From a checkpoint of a small self-supervised image encoder.
Data: trained on capsule endoscopy frames (Kvasir-Capsule), 42238 training examples, 109.7 epochs.
Rows from block 7 of a small self-supervised image encoder, named by matrix and row number. Rows with one number belong to one channel. Each number is 128 + 32 x the weight over its row's rms, rounded and kept within 0 to 255. All counts start at 0. After the name is the row's rms in percent of the matrix's.
Before each channel's rows are labels from the 100 images, of 14848, where the channel reaches its highest value: "responds to" is what is common among them; "patch colour" is the nearest of a few named colours to the mean colour under the peak. Only what is clearly more common there than usual is listed. The data: capsule endoscopy frames (Kvasir-Capsule). In brackets: how many of the 100, against the usual share in percent.
# convs0: first 3x3 conv (model.blocks.7.convs.0.weight, 176x176x3x3, each kernel summed), inputs 59-117
# convs1: second 3x3 conv (model.blocks.7.convs.1.weight, 176x176x3x3, transposed, each kernel summed), outputs 59-117

responds to: finding: reduced mucosal view (39 vs 6.2)
patch colour: orange (35 vs 9.9); grey (26 vs 6.3)
convs0.55 102 [170 149  57 123 152 117 143 160 144 167 137 138  87 146 122 103 133 170 124 100  88 150 108  71 137 136 147 146  73 165 119 143 146 143 133 118 131 135 104 107  75  68 160 156 118 101 124 156 167 181 110 151 131  60 149 142 126 120 127]
convs1.55 107 [114 156 130 155  97  97  76 115 116  52 116 122 132 126 139 166 115 101 129  66 137 120 132  76 173 156 117 146 142 109 118 109 158  98 115  95 133 126  88 145 147 115 175  72 132 165 132 137 125 105 176 152 123 177 152 176 176  97  81]

responds to: finding: reduced mucosal view (36 vs 6.2)
patch colour: orange (35 vs 9.9)
convs0.26 097 [174 155  88  60 106 139 100 123 140  91 141 109 159 161 135  88 127 168 144  58 150 133 164 160 110 103 115 178 145 106 177 142 113  91 154 143 134  99  70 126 113  82  83 106  29  59 172 139  75 165 113 121 117 124  80  59 127 135 125]
convs1.26 097 [150 117 116 154 137 100 141 112 141 117  93 100 114 118 101 168  76 160 121 144 133 140 126 153 129 112 130 165 123 159 163 175 120  70 186 156 117 151 160  70 129 121  67 117 121 143 186 189 126  86 114 158 171 124 144 119  90 107 116]

responds to: finding: reduced mucosal view (30 vs 6.2)
patch colour: orange (55 vs 9.9)
convs0.86 090 [187 111 112 122 127 138  92  91 194 124 121 152 138 161  99 132  74 152 121 136 124  98 158 132  93 137 157 143 136 126  69 119 135 105 109 145  97 131  96 142 171 151 119  95 143 128 146 125  71 186 114 125 103  95 140 114 147 173  85]
convs1.86 092 [112 108 127 152 137 141 169 103 128 166 136 112 118 162 102  49 126 152 109 142  85 141 163 131 105 135 122 139 141 113 118 160 165 161 149 132 128 139 204 107  92 118  63 204  83 113 113 141  82  79  95  93 127 181 100  97 106  95 114]

responds to: finding: ileocecal valve (89 vs 8.8)
patch colour: orange (26 vs 9.9)
convs0.164 110 [149 156 129 133 155 166 109 154 129  87 109 161 117 115  61 131 135 185 129 136 160 159 115 119 149 158 193 160 155 113 125 104 202  94 159 101 147 174 129 147 101 107 166 127  86 170 148 130  58 187 138 123 146 111 102  84 125 140 183]
convs1.164 096 [142 102 177 119 168 151 157  96 112  48  76 121 155  77 184  68 171 191 136 114 127  87 125 124 124 120 112  75 133 161 190 138 116 148 186 122  41 134 131 135 115 111 124 116 129 140 110 120 125 128 196 123 120 159 137 118 177 176 115]

responds to: finding: reduced mucosal view (34 vs 6.2)
patch colour: orange (39 vs 9.9)
convs0.161 092 [ 97 110  94 129 133 175 119  85  66  91 110 158 123 160 112 150  84 161 110 115 120  89 186 112 177 140  78  92 162 132  63 164 111  77 120  58 156 114  83 129 121 114 122 107 124  37 126 126  78 146 164 184 122 139 159 148 131 172 103]
convs1.161 091 [ 84 127 149  85 158 139  57  66 140 130 141 152  90 166 133 140 160  50 173 110 138 148  88  70  55  69 187 131 105 137 103 131  92 133 159  67 153 127 119 122  81 158 113 164 113 113 108  95 155 131 181 136 181 137 101 109 109 120 136]

responds to: finding: ileocecal valve (54 vs 8.8)
patch colour: orange (51 vs 9.9)
convs0.40 099 [162 130 124 110 196 149 125 180 128 141  62 111 127 164 128  75 101 176 188 110 145 160 130  89  56 144 193 190 162 163 128  77 130 118 127 103 135 142 160 151 123 119 122 137  86 137 136  82  73  91 140 134 131 109 172 132  96 122  82]
convs1.40 098 [ 96 103 112 107 132 171 110  83 107  56 141  98 124 201 180 120 114 100 130 125 143 101 134 143  89 116 123 165 128 243 129 134 118 116 141 133 169 156 140 124 142 176 152 168  96 231  95 116  99 116 153 123 114 158 154 147 154 135 137]

responds to: finding: ileocecal valve (57 vs 8.8)
patch colour: orange (55 vs 9.9)
convs0.32 098 [ 84 161 127 118 104 149 181 190 152 103  85 170  79 114 138 133 106 172 109  67 105 150 136  65 136 138 208 152 162 117 180 134 120 166 131 175 128 187 106 141 179 116 106 107 111  81 112 137 114 105  99 163 158 172 148 137  87 151 114]
convs1.32 104 [101  96 156 191 160  76 134 142 185 148  94 135  95 109 134 106 141 150  42  88 107 129  97 143 122  81 113  77  45 122 151 147 145 165 152 128 144 154 165 122 173 128 103 158 163 195 160 129 150 114 115 100 178 140  98 110  79 115 148]

responds to: finding: foreign body (28 vs 1.6)
patch colour: orange (41 vs 9.9)
convs0.30 096 [ 93 121 162 108 136 186 194 122 133 143 123 147  91 117 140 135 190 139 158 107 130  86  89 165 119  77 136 118  63 176 144 135 161 107  86 141 115 112 107 115 138 122 129 152  75 122 136 102 137 100 178 133  98 171 150  95 138 110 121]
convs1.30 108 [181 164 108 141 123  99  92 125 177 217 155 129  99 112 100  91 155 108 114 129 110 151 113  84 121  78 140  99  39 140  52 125 181  75 125 167 104 178  91 110  96 126 155  80 163 163  89 156 156 154 116 147 124  83 199 133 165 112  62]

responds to: finding: ileocecal valve (60 vs 8.8); finding: reduced mucosal view (26 vs 6.2)
patch colour: black (45 vs 0.6)
convs0.4 114 [ 68 114 183  82 122 106 125  96 123 116  79 170  74 146 110  94 126 141 126 138 129 105 114 103 103 179  90 128 135 136 145 105  63 126 149 151 113 140 132 108  63 121 138 132 141 114 119  89 194 176  80  65 138  67 121 120  82 173 133]
convs1.4 112 [150 104 184 162 146 123  75 160 140 124 116  89 189 103 146 173 152 184 131 141  75 152  77 164 121 119  53 147 110 139 160 137 144 151 145  89 185 110 179 135 132 106 124 144 134 135 120 101 132 139 150  74 162 101 116 148 103  85 150]

responds to: finding: ileocecal valve (30 vs 8.8)
patch colour: orange (60 vs 9.9)
convs0.98 099 [ 86 145 115 141  90 176 151  73 110 158 145 162  56 120 116 147 161 113 147 141 115 124  99 121 127  74 208 128 131 128 162 180 148  83 113 107 165 122 141 171 140 124 182  94  86 153  92 133 125 132 147 153  82 104 124  73  47  66 127]
convs1.98 100 [155 163 154 148 128  80  76  83 151 193 160 101 116  86 137 173 136 116 127 116 134 176 131 114 151 173 185 124  92 143 142  79 157 113 113 140 114 120 190  54 157 157 189  75 154 191 150 142 130 169 114 171 100  97 139 153  74  85 124]

responds to: finding: reduced mucosal view (35 vs 6.2); finding: ileocecal valve (34 vs 8.8)
patch colour: orange (28 vs 9.9)
convs0.140 097 [132  71 218 111 125  99 153 147 118 115 125  88 116 122  79  83 136 106 116 147 119 123 183 120 170  64 183 150 175 128 167 120 122 103 118 117 127 132  94  89 103  90 175 162 139 154 145 169  97 150  98  96 151 205 151 119  99  82 138]
convs1.140 103 [160 116 120 125  80 155  94  96 114 125 136  41 104 116 108 138 175 112 149 105 196 159 106 162 134 132 111 154 160 167 124 161 149  97 166 106 143 157 112 126 177 134 188 122 122 128 163  93 112 165 134  70 157 142 116 123 132  72 146]

responds to: finding: ileocecal valve (30 vs 8.8)
patch colour: orange (49 vs 9.9)
convs0.138 114 [152  98 158 168  93 141  98 160 112 135  61 138 199 112  42 109 154 180 112 144 132 123 124 139 109 105 136 173 122 115  96 135 210  80 130 143 128 135 120  72  75 103 173 158 119 123 110 169 109 117 130 133 144 114 191  94  67 141 189]
convs1.138 101 [115 119 109  93 112  92 147  77 132 141 138 161 155 150 153 108  92  87 169  92 131 111  96 175 196 110  88  92 165 141 140  81  80 122 139 155 149  95 112 171 148 129 138 106 110 184 123 166 132  98  94 150  98 167 141 134  81  89 100]

responds to: finding: ileocecal valve (76 vs 8.8)
patch colour: orange (27 vs 9.9)
convs0.28 097 [135 198 102 160 196 112 117 122 103 146 132 100  58 128 186 100  77 131  73 135 127  89 111 111 100 156 192  99 120 129 144 165  76 103  81 163 128 129 145 153 127 106 123 109 133  89 157 142 139 114 164 124 101 155 144 121 158 122 162]
convs1.28 105 [144 112 125 130 148 143 164  93 111 115 139 170  93 166 140  99 146 123 159  65 149 136  72 128 136 117 136 208 137 104 129 115 148  78 202  96 155 196 144  95 112  97 156 141 136 142 148 200 173 101 139 150 134 110 124 181 129 107 127]

responds to: finding: reduced mucosal view (33 vs 6.2)
patch colour: orange (30 vs 9.9)
convs0.93 105 [180  66 112 117 174 140 123 135 154 123 123 214 133  97  92 122 128 140 156 122 152 119 137  64 175 110 115 179 138 153  80  82 137 162 103 110  55 145  96 178 136  89 140 165 111 116  98  71 136  39 108 154 120 140 162 136 168 108 160]
convs1.93 113 [ 87 103  90 107 125  77 113 159 165  98 199 168 194 131 150  71 134 134 141 127 117 116 107 165 110 128  85 128 139 152 144 182 143 199 157 151 111 104 125 149 150 150 198 147 118 122 133  95 151 144 175 151 106 146 124 121 166 141  85]