A small self-supervised image encoder, trained from scratch: 6.39M parameters.
Rows from block 6 of a small self-supervised image encoder, named by matrix and row number. Rows with one number belong to one channel. Each number is 50 + 12 x the weight over its row's rms, rounded and kept within 0 to 99. All counts start at 0.
Before each channel's rows are labels from the 100 images, of 14848, where the channel reaches its highest value: "responds to" is what is common among them. Only what is clearly more common there than usual is listed. The data: capsule endoscopy frames (Kvasir-Capsule). In brackets: how many of the 100.
# convs0: first 3x3 conv (model.blocks.6.convs.0.weight, 176x176x3x3, each kernel summed), inputs 88-175
# convs1: second 3x3 conv (model.blocks.6.convs.1.weight, 176x176x3x3, transposed, each kernel summed), outputs 88-175

responds to: finding: reduced mucosal view (28); finding: ileocecal valve (25)
convs0.84:49 43 59 42 20 66 43 55 50 57 30 59 50 76 55 28 49 59 33 50 61 43 65 52 33 33 46 56 62 41 57 42 40 70 52 55 64 32 45 32 45 45 52 63 40 56 50 42 53 53 51 36 52 39 67 50 46 60 42 60 63 47 51 69 29 35 49 49 24 69 47 60 64 44 58 54 61 50 40 42 75 63 34 41 63 68 45 41
convs1.84:43 41 43 45 56 59 57 40 62 34 61 47 30 39 33 62 41 53 57 54 42 68 36 53 64 54 58 57 64 48 57 60 56 70 56 55 36 54 31 56 58 51 39 48 54 40 31 67 45 68 45 55 46 54 37 47 51 47 25 69 74 57 60 56 53 66 49 60 45 86 61 29 58 47 14 68 35 66 52 79 31 54 49 53 63 34 74 46

responds to: finding: reduced mucosal view (67)
convs0.175:60 43 45 50 44 32 44 53 29 61 43 43 52 42 42 62 61 30 58 57 46 40 74 44 38 75 48 46 49 50 48 32 49 48 43 39 46 34 43 75 53 55 43 67 52 37 38 55 18 56 65 58 61 55 30 64 54 49 38 57 48 43 42 59 32 58 46 46 57 57 37 47 41 45 44 57 35 36 56 58 23 53 73 43 43 64 44 36
convs1.175:56 66 46 51 57 52 39 49 41 38 61 48 34 54 48 45 35 58 60 40 40 83 47 57 40 57 58 63 53 31 52 48 69 58 51 56 62 35 34 44 54 52 35 40 45 57 43 69 62 45 51 56 54 32 41 80 50 62 34 43 49 47 53 79 51 67 36 56 61 36 65 32 18 74 62 43 35 57 50 40 50 57 60 43 53 49 47 40

responds to: finding: pylorus (33)
convs0.136:59 43 47 42 29 54 40 41 46 50 72 57 33 55 26 43 64 43 49 51 43 58 36 56 46 48 52 25 73 43 53 38 57 39 37 46 64 50 63 57 51 40 27 48 50 65 56 47 38 52 41 45 40 41 43 41 58 39 56 66 14 30 41 45 52 56 31 34 47 43 38 48 57 41 29 48 70 30 51 44 72 55 54 43 44 52 42 39
convs1.136:45 52 41 69 43 45 56 66 68 64 49 54 44 42 53 48 30 43 59 48 48 44 68 46 45 57 53 41 47 53 49 31 62 54 67 72 39 43 55 74 43 42 38 31 68 42 69 49 51 48 60 55 48 54 57 31 69 61 42 33 33 36 44 29 42 52 47 45 61 41 61 54 43 53 67 37 46 30 46 45 47 59 40 57 53 60 54 39

responds to: finding: ileocecal valve (32)
convs0.122:28 65 48 34 66 43 55 43 53 64 52 65 70 35 59 58 45 22 69 52 43 56 44 54 63 52 37 58 46 37 39 42 46 55 30 43 53 48 64 43 47 50 23 39 43 31 52 43 38 60 48 51 33 53 49 48 44 39 65 33 51 57 70 39 37 44 50 50 39 41 65 39 52 51 63 44 65 68 49 35 60 31 43 60 76 36 61 57
convs1.122:40 51 40 65 58 68 52 26 34 75 27 35 53 70 49 54 35 61 62 52 59 54 57 67 65 57 67 52 81 53 47 41 41 45 68 45 37 44 41 38 63 39 44 59 47 45 41 31 46 44 56 56 40 72 44 58 12 35 65 65 49 51 62 66 43 72 47 63 35 50 39 53 47 34 50 61 34 45 48 49 49 56 59 51 52 49 45 60

responds to: finding: ileocecal valve (38)
convs0.69:52 54 51 77 30 36 59 39 69 40 57 44 34 44 44 26 55 43 39 56 55 58 55 48 48 67 47 69 54 48 24 47 33 52 45 63 41 60 31 55 61 64 37 35 45 62 35 55 56 60 58 37 65 49 37 45 44 47 56 33 50 43 66 66 58 60 42 66 35 61 43 52 47 54 54 50 74 41 42 37 37 52 59 47 26 73 50 40
convs1.69:57 70 54 40 38 55 58 29 62 61 58 28 40 48 35 46 39 49 45 81 69 60 43 46 49 53 80 37 42 38 67 53 33 57 42 57 53 48 44 51 71 60 41 48 50 52 67 66 49 42 46 57 58 33 63 42 47 55 58 38 50 74 58 37 40 60 39 55 47 55 26 45 40 44 53 54 53 61 44 38 26 46 54 54 50 53 51 47

responds to: finding: ileocecal valve (48)
convs0.17:69 56 60 44 36 29 36 58 51 47 57 45 46 46 59 46 44 29 56 58 51 54 50 72 22 70 57 46 46 41 37 47 52 58 60 35 61 33 37 59 46 66 23 55 60 56 57 33 47 64 42 29 44 49 50 37 38 69 60 31 36 46 52 59 55 48 64 51 62 44 55 59 77 42 38 52 41 56 52 53 33 36 54 68 48 48 46 45
convs1.17:62 54 66 34 57 30 48 74 41 48 59 68 62 33 69 64 49 52 45 60 43 49 46 48 54 68 23 39 36 53 72 63 38 66 57 44 54 60 51 55 54 52 62 73 46 47 45 73 60 64 61 54 60 53 47 61 57 62 70 41 50 58 57 36 48 55 58 33 44 53 53 46 26 56 44 59 51 43 47 57 38 31 36 68 39 39 50 48

responds to: finding: pylorus (36)
convs0.12:59 46 60 33 36 57 42 48 40 47 48 47 63 52 59 45 47 57 75 55 64 52 66 50 55 49 64 58 63 54 44 62 59 45 22 53 48 56 54 59 49 22 56 42 54 64 55 54 24 24 44 63 56 63 45 47 44 48 69 40 65 37 23 51 43 44 42 59 51 47 52 63 45 53 45 37 44 39 55 62 57 54 28 53 43 31 40 54
convs1.12:52 42 48 67 64 56 54 38 44 34 56 42 57 54 53 47 60 47 53 39 51 63 43 43 66 53 47 55 39 40 35 40 40 65 51 65 44 35 29 29 51 28 41 37 49 52 42 47 35 42 20 82 49 41 50 69 39 61 60 62 49 47 36 25 65 52 39 45 46 60 39 58 63 65 54 42 34 38 58 41 52 39 54 41 64 48 40 59

responds to: finding: reduced mucosal view (45)
convs0.16:35 37 48 54 36 41 42 72 52 63 41 39 73 49 20 41 50 47 41 60 45 36 34 50 43 50 50 50 49 44 67 39 69 41 68 60 57 52 39 41 41 43 77 28 35 45 52 47 29 71 47 14 47 38 47 38 57 54 47 51 34 40 61 47 53 70 33 64 55 27 31 19 43 58 43 60 50 58 43 47 60 53 38 57 33 32 67 30
convs1.16:54 52 58 45 30 50 63 26 62 42 37 32 53 43 09 48 66 52 53 52 87 55 37 47 35 33 59 58 59 50 49 73 35 60 46 53 45 34 51 39 50 31 33 49 70 36 55 38 47 48 58 52 63 29 50 44 56 51 46 62 95 32 49 55 50 33 51 46 64 58 52 48 40 65 42 45 36 54 46 55 54 39 36 41 54 48 45 46

responds to: finding: angiectasia (33)
convs0.102:69 40 49 53 50 45 61 35 52 59 51 60 51 56 36 57 43 54 40 63 49 52 57 58 60 54 62 51 54 46 58 37 56 37 48 45 50 49 36 41 36 41 48 44 79 52 53 37 36 60 71 47 75 54 27 55 44 64 50 34 65 70 33 59 52 50 55 60 53 13 47 44 84 48 47 61 42 58 46 42 51 50 53 47 40 53 53 37
convs1.102:51 40 49 65 47 57 44 48 46 45 51 48 38 67 71 45 43 54 44 54 51 52 70 66 50 70 49 57 52 64 35 47 57 37 44 52 55 41 45 40 63 31 33 70 27 63 48 31 61 53 27 50 59 45 48 87 44 57 43 72 42 49 43 61 29 55 41 43 76 31 46 54 48 50 68 41 40 40 46 51 57 41 50 31 45 55 61 54

responds to: finding: pylorus (34)
convs0.22:71 36 39 36 64 69 64 64 53 56 50 19 44 48 72 57 51 48 59 61 40 34 62 51 47 45 68 47 35 70 44 42 65 73 46 56 58 54 50 56 50 60 60 50 52 26 58 65 40 51 48 53 53 46 36 51 37 59 52 50 27 34 35 58 58 54 38 59 38 50 59 49 73 69 63 50 37 68 55 56 53 61 64 27 45 35 34 52
convs1.22:42 22 40 73 47 63 40 55 53 36 78 46 59 48 59 51 49 43 58 51 63 57 62 63 62 46 61 34 51 44 35 66 29 61 50 36 40 55 43 47 33 30 35 46 44 40 63 26 66 48 53 55 61 50 38 54 42 42 77 30 41 46 51 45 52 48 47 56 56 74 54 69 54 28 63 38 49 45 59 48 26 35 42 68 47 43 44 46

responds to: finding: reduced mucosal view (50)
convs0.78:34 65 51 52 60 39 64 50 72 39 40 54 52 37 34 53 31 35 58 61 32 44 54 73 34 49 41 39 37 41 55 39 50 30 57 49 16 40 36 42 36 42 49 54 42 50 52 50 70 57 61 48 53 47 44 56 49 53 50 42 69 44 67 44 48 24 62 52 45 57 33 53 41 46 67 42 49 41 40 36 52 67 35 46 57 39 61 58
convs1.78:35 36 50 54 39 51 20 66 50 52 50 55 50 32 27 52 43 68 46 43 40 57 37 82 39 59 58 58 48 59 60 39 60 45 40 52 51 44 49 55 55 21 48 41 59 61 59 67 78 30 60 63 59 47 52 65 49 41 73 35 49 42 41 41 55 75 43 43 38 46 42 46 62 27 37 43 48 66 48 22 38 53 53 69 19 55 50 50

responds to: finding: ileocecal valve (65)
convs0.90:75 46 60 53 48 35 35 33 21 54 51 69 49 49 49 42 54 68 50 77 51 48 45 41 49 47 39 47 44 46 57 66 61 52 38 39 57 55 57 59 79 63 30 39 53 51 61 64 45 36 64 43 40 54 46 41 55 64 46 49 29 35 46 63 41 64 40 38 49 38 58 27 43 55 49 57 50 64 36 62 62 67 59 71 34 57 40 49
convs1.90:53 57 51 54 60 63 50 64 44 44 47 30 40 55 56 54 45 43 45 72 38 71 41 36 61 65 58 63 48 55 59 42 44 58 35 53 46 57 45 62 36 61 82 56 46 46 46 63 52 51 59 43 47 40 26 52 55 64 56 36 45 59 43 25 55 72 51 36 38 51 42 70 61 34 41 63 65 65 91 79 57 32 38 43 58 43 63 49

responds to: finding: angiectasia (32)
convs0.158:48 53 50 53 50 44 64 70 45 34 62 46 53 40 49 45 29 65 67 46 34 52 26 52 45 60 32 85 48 60 46 38 51 36 44 54 61 60 63 43 43 54 40 37 37 49 51 36 48 52 68 58 42 48 49 45 41 50 48 36 37 42 51 46 41 65 63 58 33 54 51 62 69 42 71 63 57 45 43 47 42 48 40 42 57 35 45 47
convs1.158:44 65 59 48 55 57 43 54 43 57 50 44 38 40 60 48 70 52 54 37 41 27 36 45 30 60 33 66 67 54 38 45 76 56 54 41 28 46 37 49 80 41 54 59 48 42 59 45 68 61 52 47 50 60 66 60 50 25 49 52 40 82 54 65 45 36 52 28 79 47 51 36 33 50 53 39 34 72 42 66 65 38 50 41 53 48 29 51

responds to: finding: ulcer (26); finding: ileocecal valve (25)
convs0.104:69 44 54 50 68 47 53 50 43 71 51 33 51 34 32 35 54 46 21 63 39 52 70 57 49 47 60 81 71 52 42 53 49 58 59 57 47 40 52 51 37 58 43 40 52 39 51 38 32 49 48 57 45 60 40 56 64 73 39 35 49 41 61 43 58 68 56 60 63 57 54 36 47 65 46 56 33 39 42 72 41 43 54 46 46 39 52 49
convs1.104:36 48 83 61 43 48 65 28 47 37 53 43 48 59 30 38 38 41 50 47 72 56 67 27 42 37 49 35 47 58 48 54 47 16 48 27 64 41 57 51 58 57 51 64 56 55 29 42 55 49 55 63 22 57 59 48 57 55 68 52 29 59 53 69 51 49 52 32 55 37 57 35 43 72 22 49 77 43 39 52 52 49 39 37 48 42 52 40

responds to: finding: ileocecal valve (30)
convs0.74:51 40 39 40 61 33 68 48 51 44 53 42 44 70 45 57 50 45 68 59 46 24 65 58 37 61 41 45 62 43 58 20 53 54 61 49 47 51 47 38 61 55 49 65 50 57 47 37 26 47 52 36 29 43 50 58 55 69 64 34 46 42 61 51 46 31 45 51 40 50 51 36 55 24 70 72 34 35 52 56 34 64 41 56 69 42 60 49
convs1.74:66 43 65 43 49 52 44 38 55 55 31 42 46 50 47 65 48 45 73 83 56 40 35 54 40 67 51 43 31 55 40 39 39 46 45 54 59 64 49 61 45 69 31 60 35 52 58 56 32 59 55 54 43 62 56 40 48 43 40 56 60 52 78 33 24 43 43 42 38 85 64 62 29 28 61 63 48 38 54 63 39 43 41 39 46 47 41 67

responds to: finding: reduced mucosal view (25)
convs0.137:45 66 50 40 41 46 30 51 13 51 41 63 53 64 56 37 52 25 73 41 63 76 58 48 36 60 53 55 53 41 54 51 46 29 56 66 63 38 73 53 34 40 49 58 60 38 56 33 60 47 64 38 35 48 56 41 49 67 44 16 50 60 41 51 64 46 56 50 45 50 28 43 32 57 51 54 47 40 38 50 35 78 79 33 65 49 31 49
convs1.137:60 50 51 47 44 61 39 43 59 42 58 63 46 55 46 61 66 67 71 43 66 48 59 61 40 21 51 46 53 60 47 36 71 52 47 49 48 41 27 56 57 44 26 54 37 66 51 68 40 42 45 50 48 41 56 54 42 40 48 64 53 54 60 47 71 76 52 54 41 48 52 53 66 33 39 52 47 28 61 19 62 61 51 33 50 51 52 51

responds to: finding: ileocecal valve (29)
convs0.119:70 39 44 56 50 47 43 73 49 42 48 41 46 57 32 49 49 60 72 57 40 63 45 26 33 34 54 54 50 49 48 54 42 39 44 43 32 44 83 51 11 49 56 57 77 44 57 56 36 43 42 27 65 51 55 54 43 84 35 64 60 57 50 59 65 42 47 53 60 38 47 55 66 49 59 50 37 51 66 73 46 54 44 37 49 51 46 25
convs1.119:60 67 49 67 65 32 37 61 74 63 61 47 62 59 51 69 43 60 55 34 60 43 50 35 57 49 48 49 48 51 62 17 45 62 52 50 46 55 56 68 49 16 63 76 40 50 46 58 71 57 60 74 52 59 61 61 26 44 46 60 70 53 55 50 42 54 72 47 59 41 54 44 59 66 59 65 41 64 48 38 57 40 40 59 33 55 41 31

responds to: finding: ileocecal valve (42)
convs0.132:90 55 35 45 60 33 53 64 40 45 40 50 54 42 35 27 78 52 27 50 50 56 60 31 54 71 65 53 67 77 33 52 60 46 62 25 58 35 69 40 50 53 70 51 66 45 53 53 51 49 44 58 61 44 65 61 43 49 32 44 29 34 54 59 47 49 28 56 43 59 51 46 56 45 58 60 27 56 62 49 31 55 60 40 39 36 40 52
convs1.132:40 50 55 26 67 42 30 55 37 36 46 62 46 39 53 64 45 34 63 43 44 63 45 70 45 42 50 60 45 35 56 41 37 35 56 60 72 35 79 30 57 41 47 32 54 58 51 47 41 54 68 50 40 50 77 48 47 53 74 56 63 21 49 49 66 31 73 38 51 51 71 54 64 38 70 36 51 46 38 41 31 55 77 62 38 62 57 28

responds to: finding: reduced mucosal view (29); finding: ileocecal valve (28)
convs0.87:53 75 50 39 36 41 36 54 56 48 44 38 54 54 54 35 62 64 55 26 39 48 55 44 49 59 63 41 44 60 46 45 47 58 57 63 51 63 48 38 50 43 51 49 68 62 79 53 54 62 46 48 47 57 41 33 40 40 39 47 48 57 55 51 59 51 61 75 54 39 57 55 72 51 49 61 39 29 39 67 28 30 49 50 41 71 60 37
convs1.87:35 66 56 42 59 67 51 63 60 21 51 53 31 65 64 36 58 51 19 55 50 74 34 36 55 42 52 45 51 69 44 41 56 57 50 43 40 51 36 50 52 66 58 65 53 36 49 67 47 27 39 48 54 39 50 60 63 32 64 48 49 57 40 39 64 53 31 43 39 45 27 37 38 53 47 60 59 34 62 44 53 59 47 75 53 48 76 42

responds to: finding: blood fresh (28)
convs0.163:38 81 43 51 27 47 36 54 76 43 38 55 60 45 44 36 43 72 49 60 37 21 72 43 23 61 48 56 63 39 21 66 54 66 53 39 44 51 30 52 57 46 50 37 59 54 59 54 53 32 42 52 51 45 56 37 61 50 51 55 54 39 53 46 74 48 49 57 41 45 40 50 31 67 49 40 39 54 37 45 44 52 61 44 49 49 45 65
convs1.163:40 30 52 57 51 52 57 45 26 46 58 67 59 70 63 59 38 53 79 66 59 50 50 56 51 26 50 42 60 55 48 31 59 45 52 45 52 49 37 42 55 63 60 40 58 55 23 81 46 46 51 51 48 57 58 33 63 46 58 41 32 53 42 52 46 55 15 72 70 52 49 50 54 59 75 34 69 64 60 38 50 39 64 45 49 53 61 60

responds to: finding: ileocecal valve (29)
convs0.36:56 43 37 40 46 62 61 45 42 47 41 72 49 56 41 48 41 59 57 55 62 65 36 58 53 56 45 66 39 49 66 41 48 37 53 48 33 50 73 57 36 38 53 47 43 66 54 71 43 56 51 46 63 42 56 32 58 44 65 36 52 67 57 64 36 32 81 58 52 50 60 59 75 78 43 35 56 52 35 47 52 34 63 52 51 35 36 32
convs1.36:41 68 34 58 48 50 54 69 39 34 46 62 35 40 37 55 51 58 39 68 49 50 52 37 51 65 51 77 55 66 52 51 55 59 54 34 42 52 38 34 41 45 59 49 57 46 60 43 55 72 29 67 67 72 44 56 49 27 54 49 36 64 69 54 52 59 66 60 49 68 62 49 61 55 43 50 55 59 47 54 55 52 67 57 72 58 50 55

responds to: finding: reduced mucosal view (34)
convs0.7:51 38 40 50 49 49 59 46 50 40 63 30 42 49 43 44 33 49 54 35 59 55 48 56 49 45 42 46 49 49 25 40 65 57 51 65 55 65 43 64 44 41 44 57 53 40 42 38 44 53 52 39 61 51 72 53 37 46 38 39 27 49 59 34 76 64 55 39 47 49 33 57 74 55 55 61 30 52 68 69 39 55 46 39 36 51 62 66
convs1.7:54 58 49 62 41 48 58 51 48 55 32 34 29 64 69 27 50 52 38 55 31 41 34 62 38 52 48 48 42 50 59 34 59 43 38 23 39 38 49 50 43 79 45 40 52 62 66 66 59 50 69 53 39 40 44 66 50 42 37 40 39 61 34 59 59 45 52 46 44 33 47 22 51 28 50 44 34 29 38 60 33 49 33 49 25 50 47 37

responds to: finding: pylorus (26)
convs0.140:37 32 41 49 40 74 44 66 48 30 33 55 65 35 68 51 52 56 49 63 49 60 43 44 53 58 68 40 23 61 44 50 31 37 41 60 67 48 45 41 45 41 35 42 80 50 46 54 58 62 19 43 54 34 58 33 36 48 74 38 58 62 62 58 62 43 53 34 51 55 69 48 68 34 59 49 64 62 49 66 49 53 44 60 75 26 55 57
convs1.140:60 78 45 51 62 51 50 55 49 42 48 48 28 54 32 60 66 54 52 93 51 47 56 51 49 51 33 40 58 65 69 58 45 56 71 82 52 57 66 41 58 33 32 55 28 52 37 62 45 45 51 56 41 52 60 51 55 63 47 51 64 30 57 38 54 55 31 59 56 56 36 44 40 38 50 41 58 45 35 44 52 46 69 48 62 48 31 44

responds to: finding: ileocecal valve (73)
convs0.171:64 52 51 66 28 41 41 50 50 39 77 29 49 61 52 59 60 53 58 60 62 50 49 44 38 63 40 42 70 46 44 40 24 65 65 55 70 53 42 43 57 41 44 36 40 47 50 20 41 45 44 34 42 56 58 35 42 47 48 47 47 39 28 63 44 54 49 48 42 56 36 49 59 29 47 60 11 52 20 36 40 53 63 64 46 42 51 34
convs1.171:60 66 49 56 45 36 39 61 44 49 56 66 31 61 31 60 41 65 46 44 29 53 53 44 51 30 47 66 50 42 58 54 63 74 77 62 50 33 50 45 42 60 58 48 30 79 69 61 66 49 66 42 46 54 25 45 42 46 40 58 47 54 37 55 42 68 35 56 53 49 61 59 58 38 51 63 53 64 24 36 44 64 56 34 43 52 38 45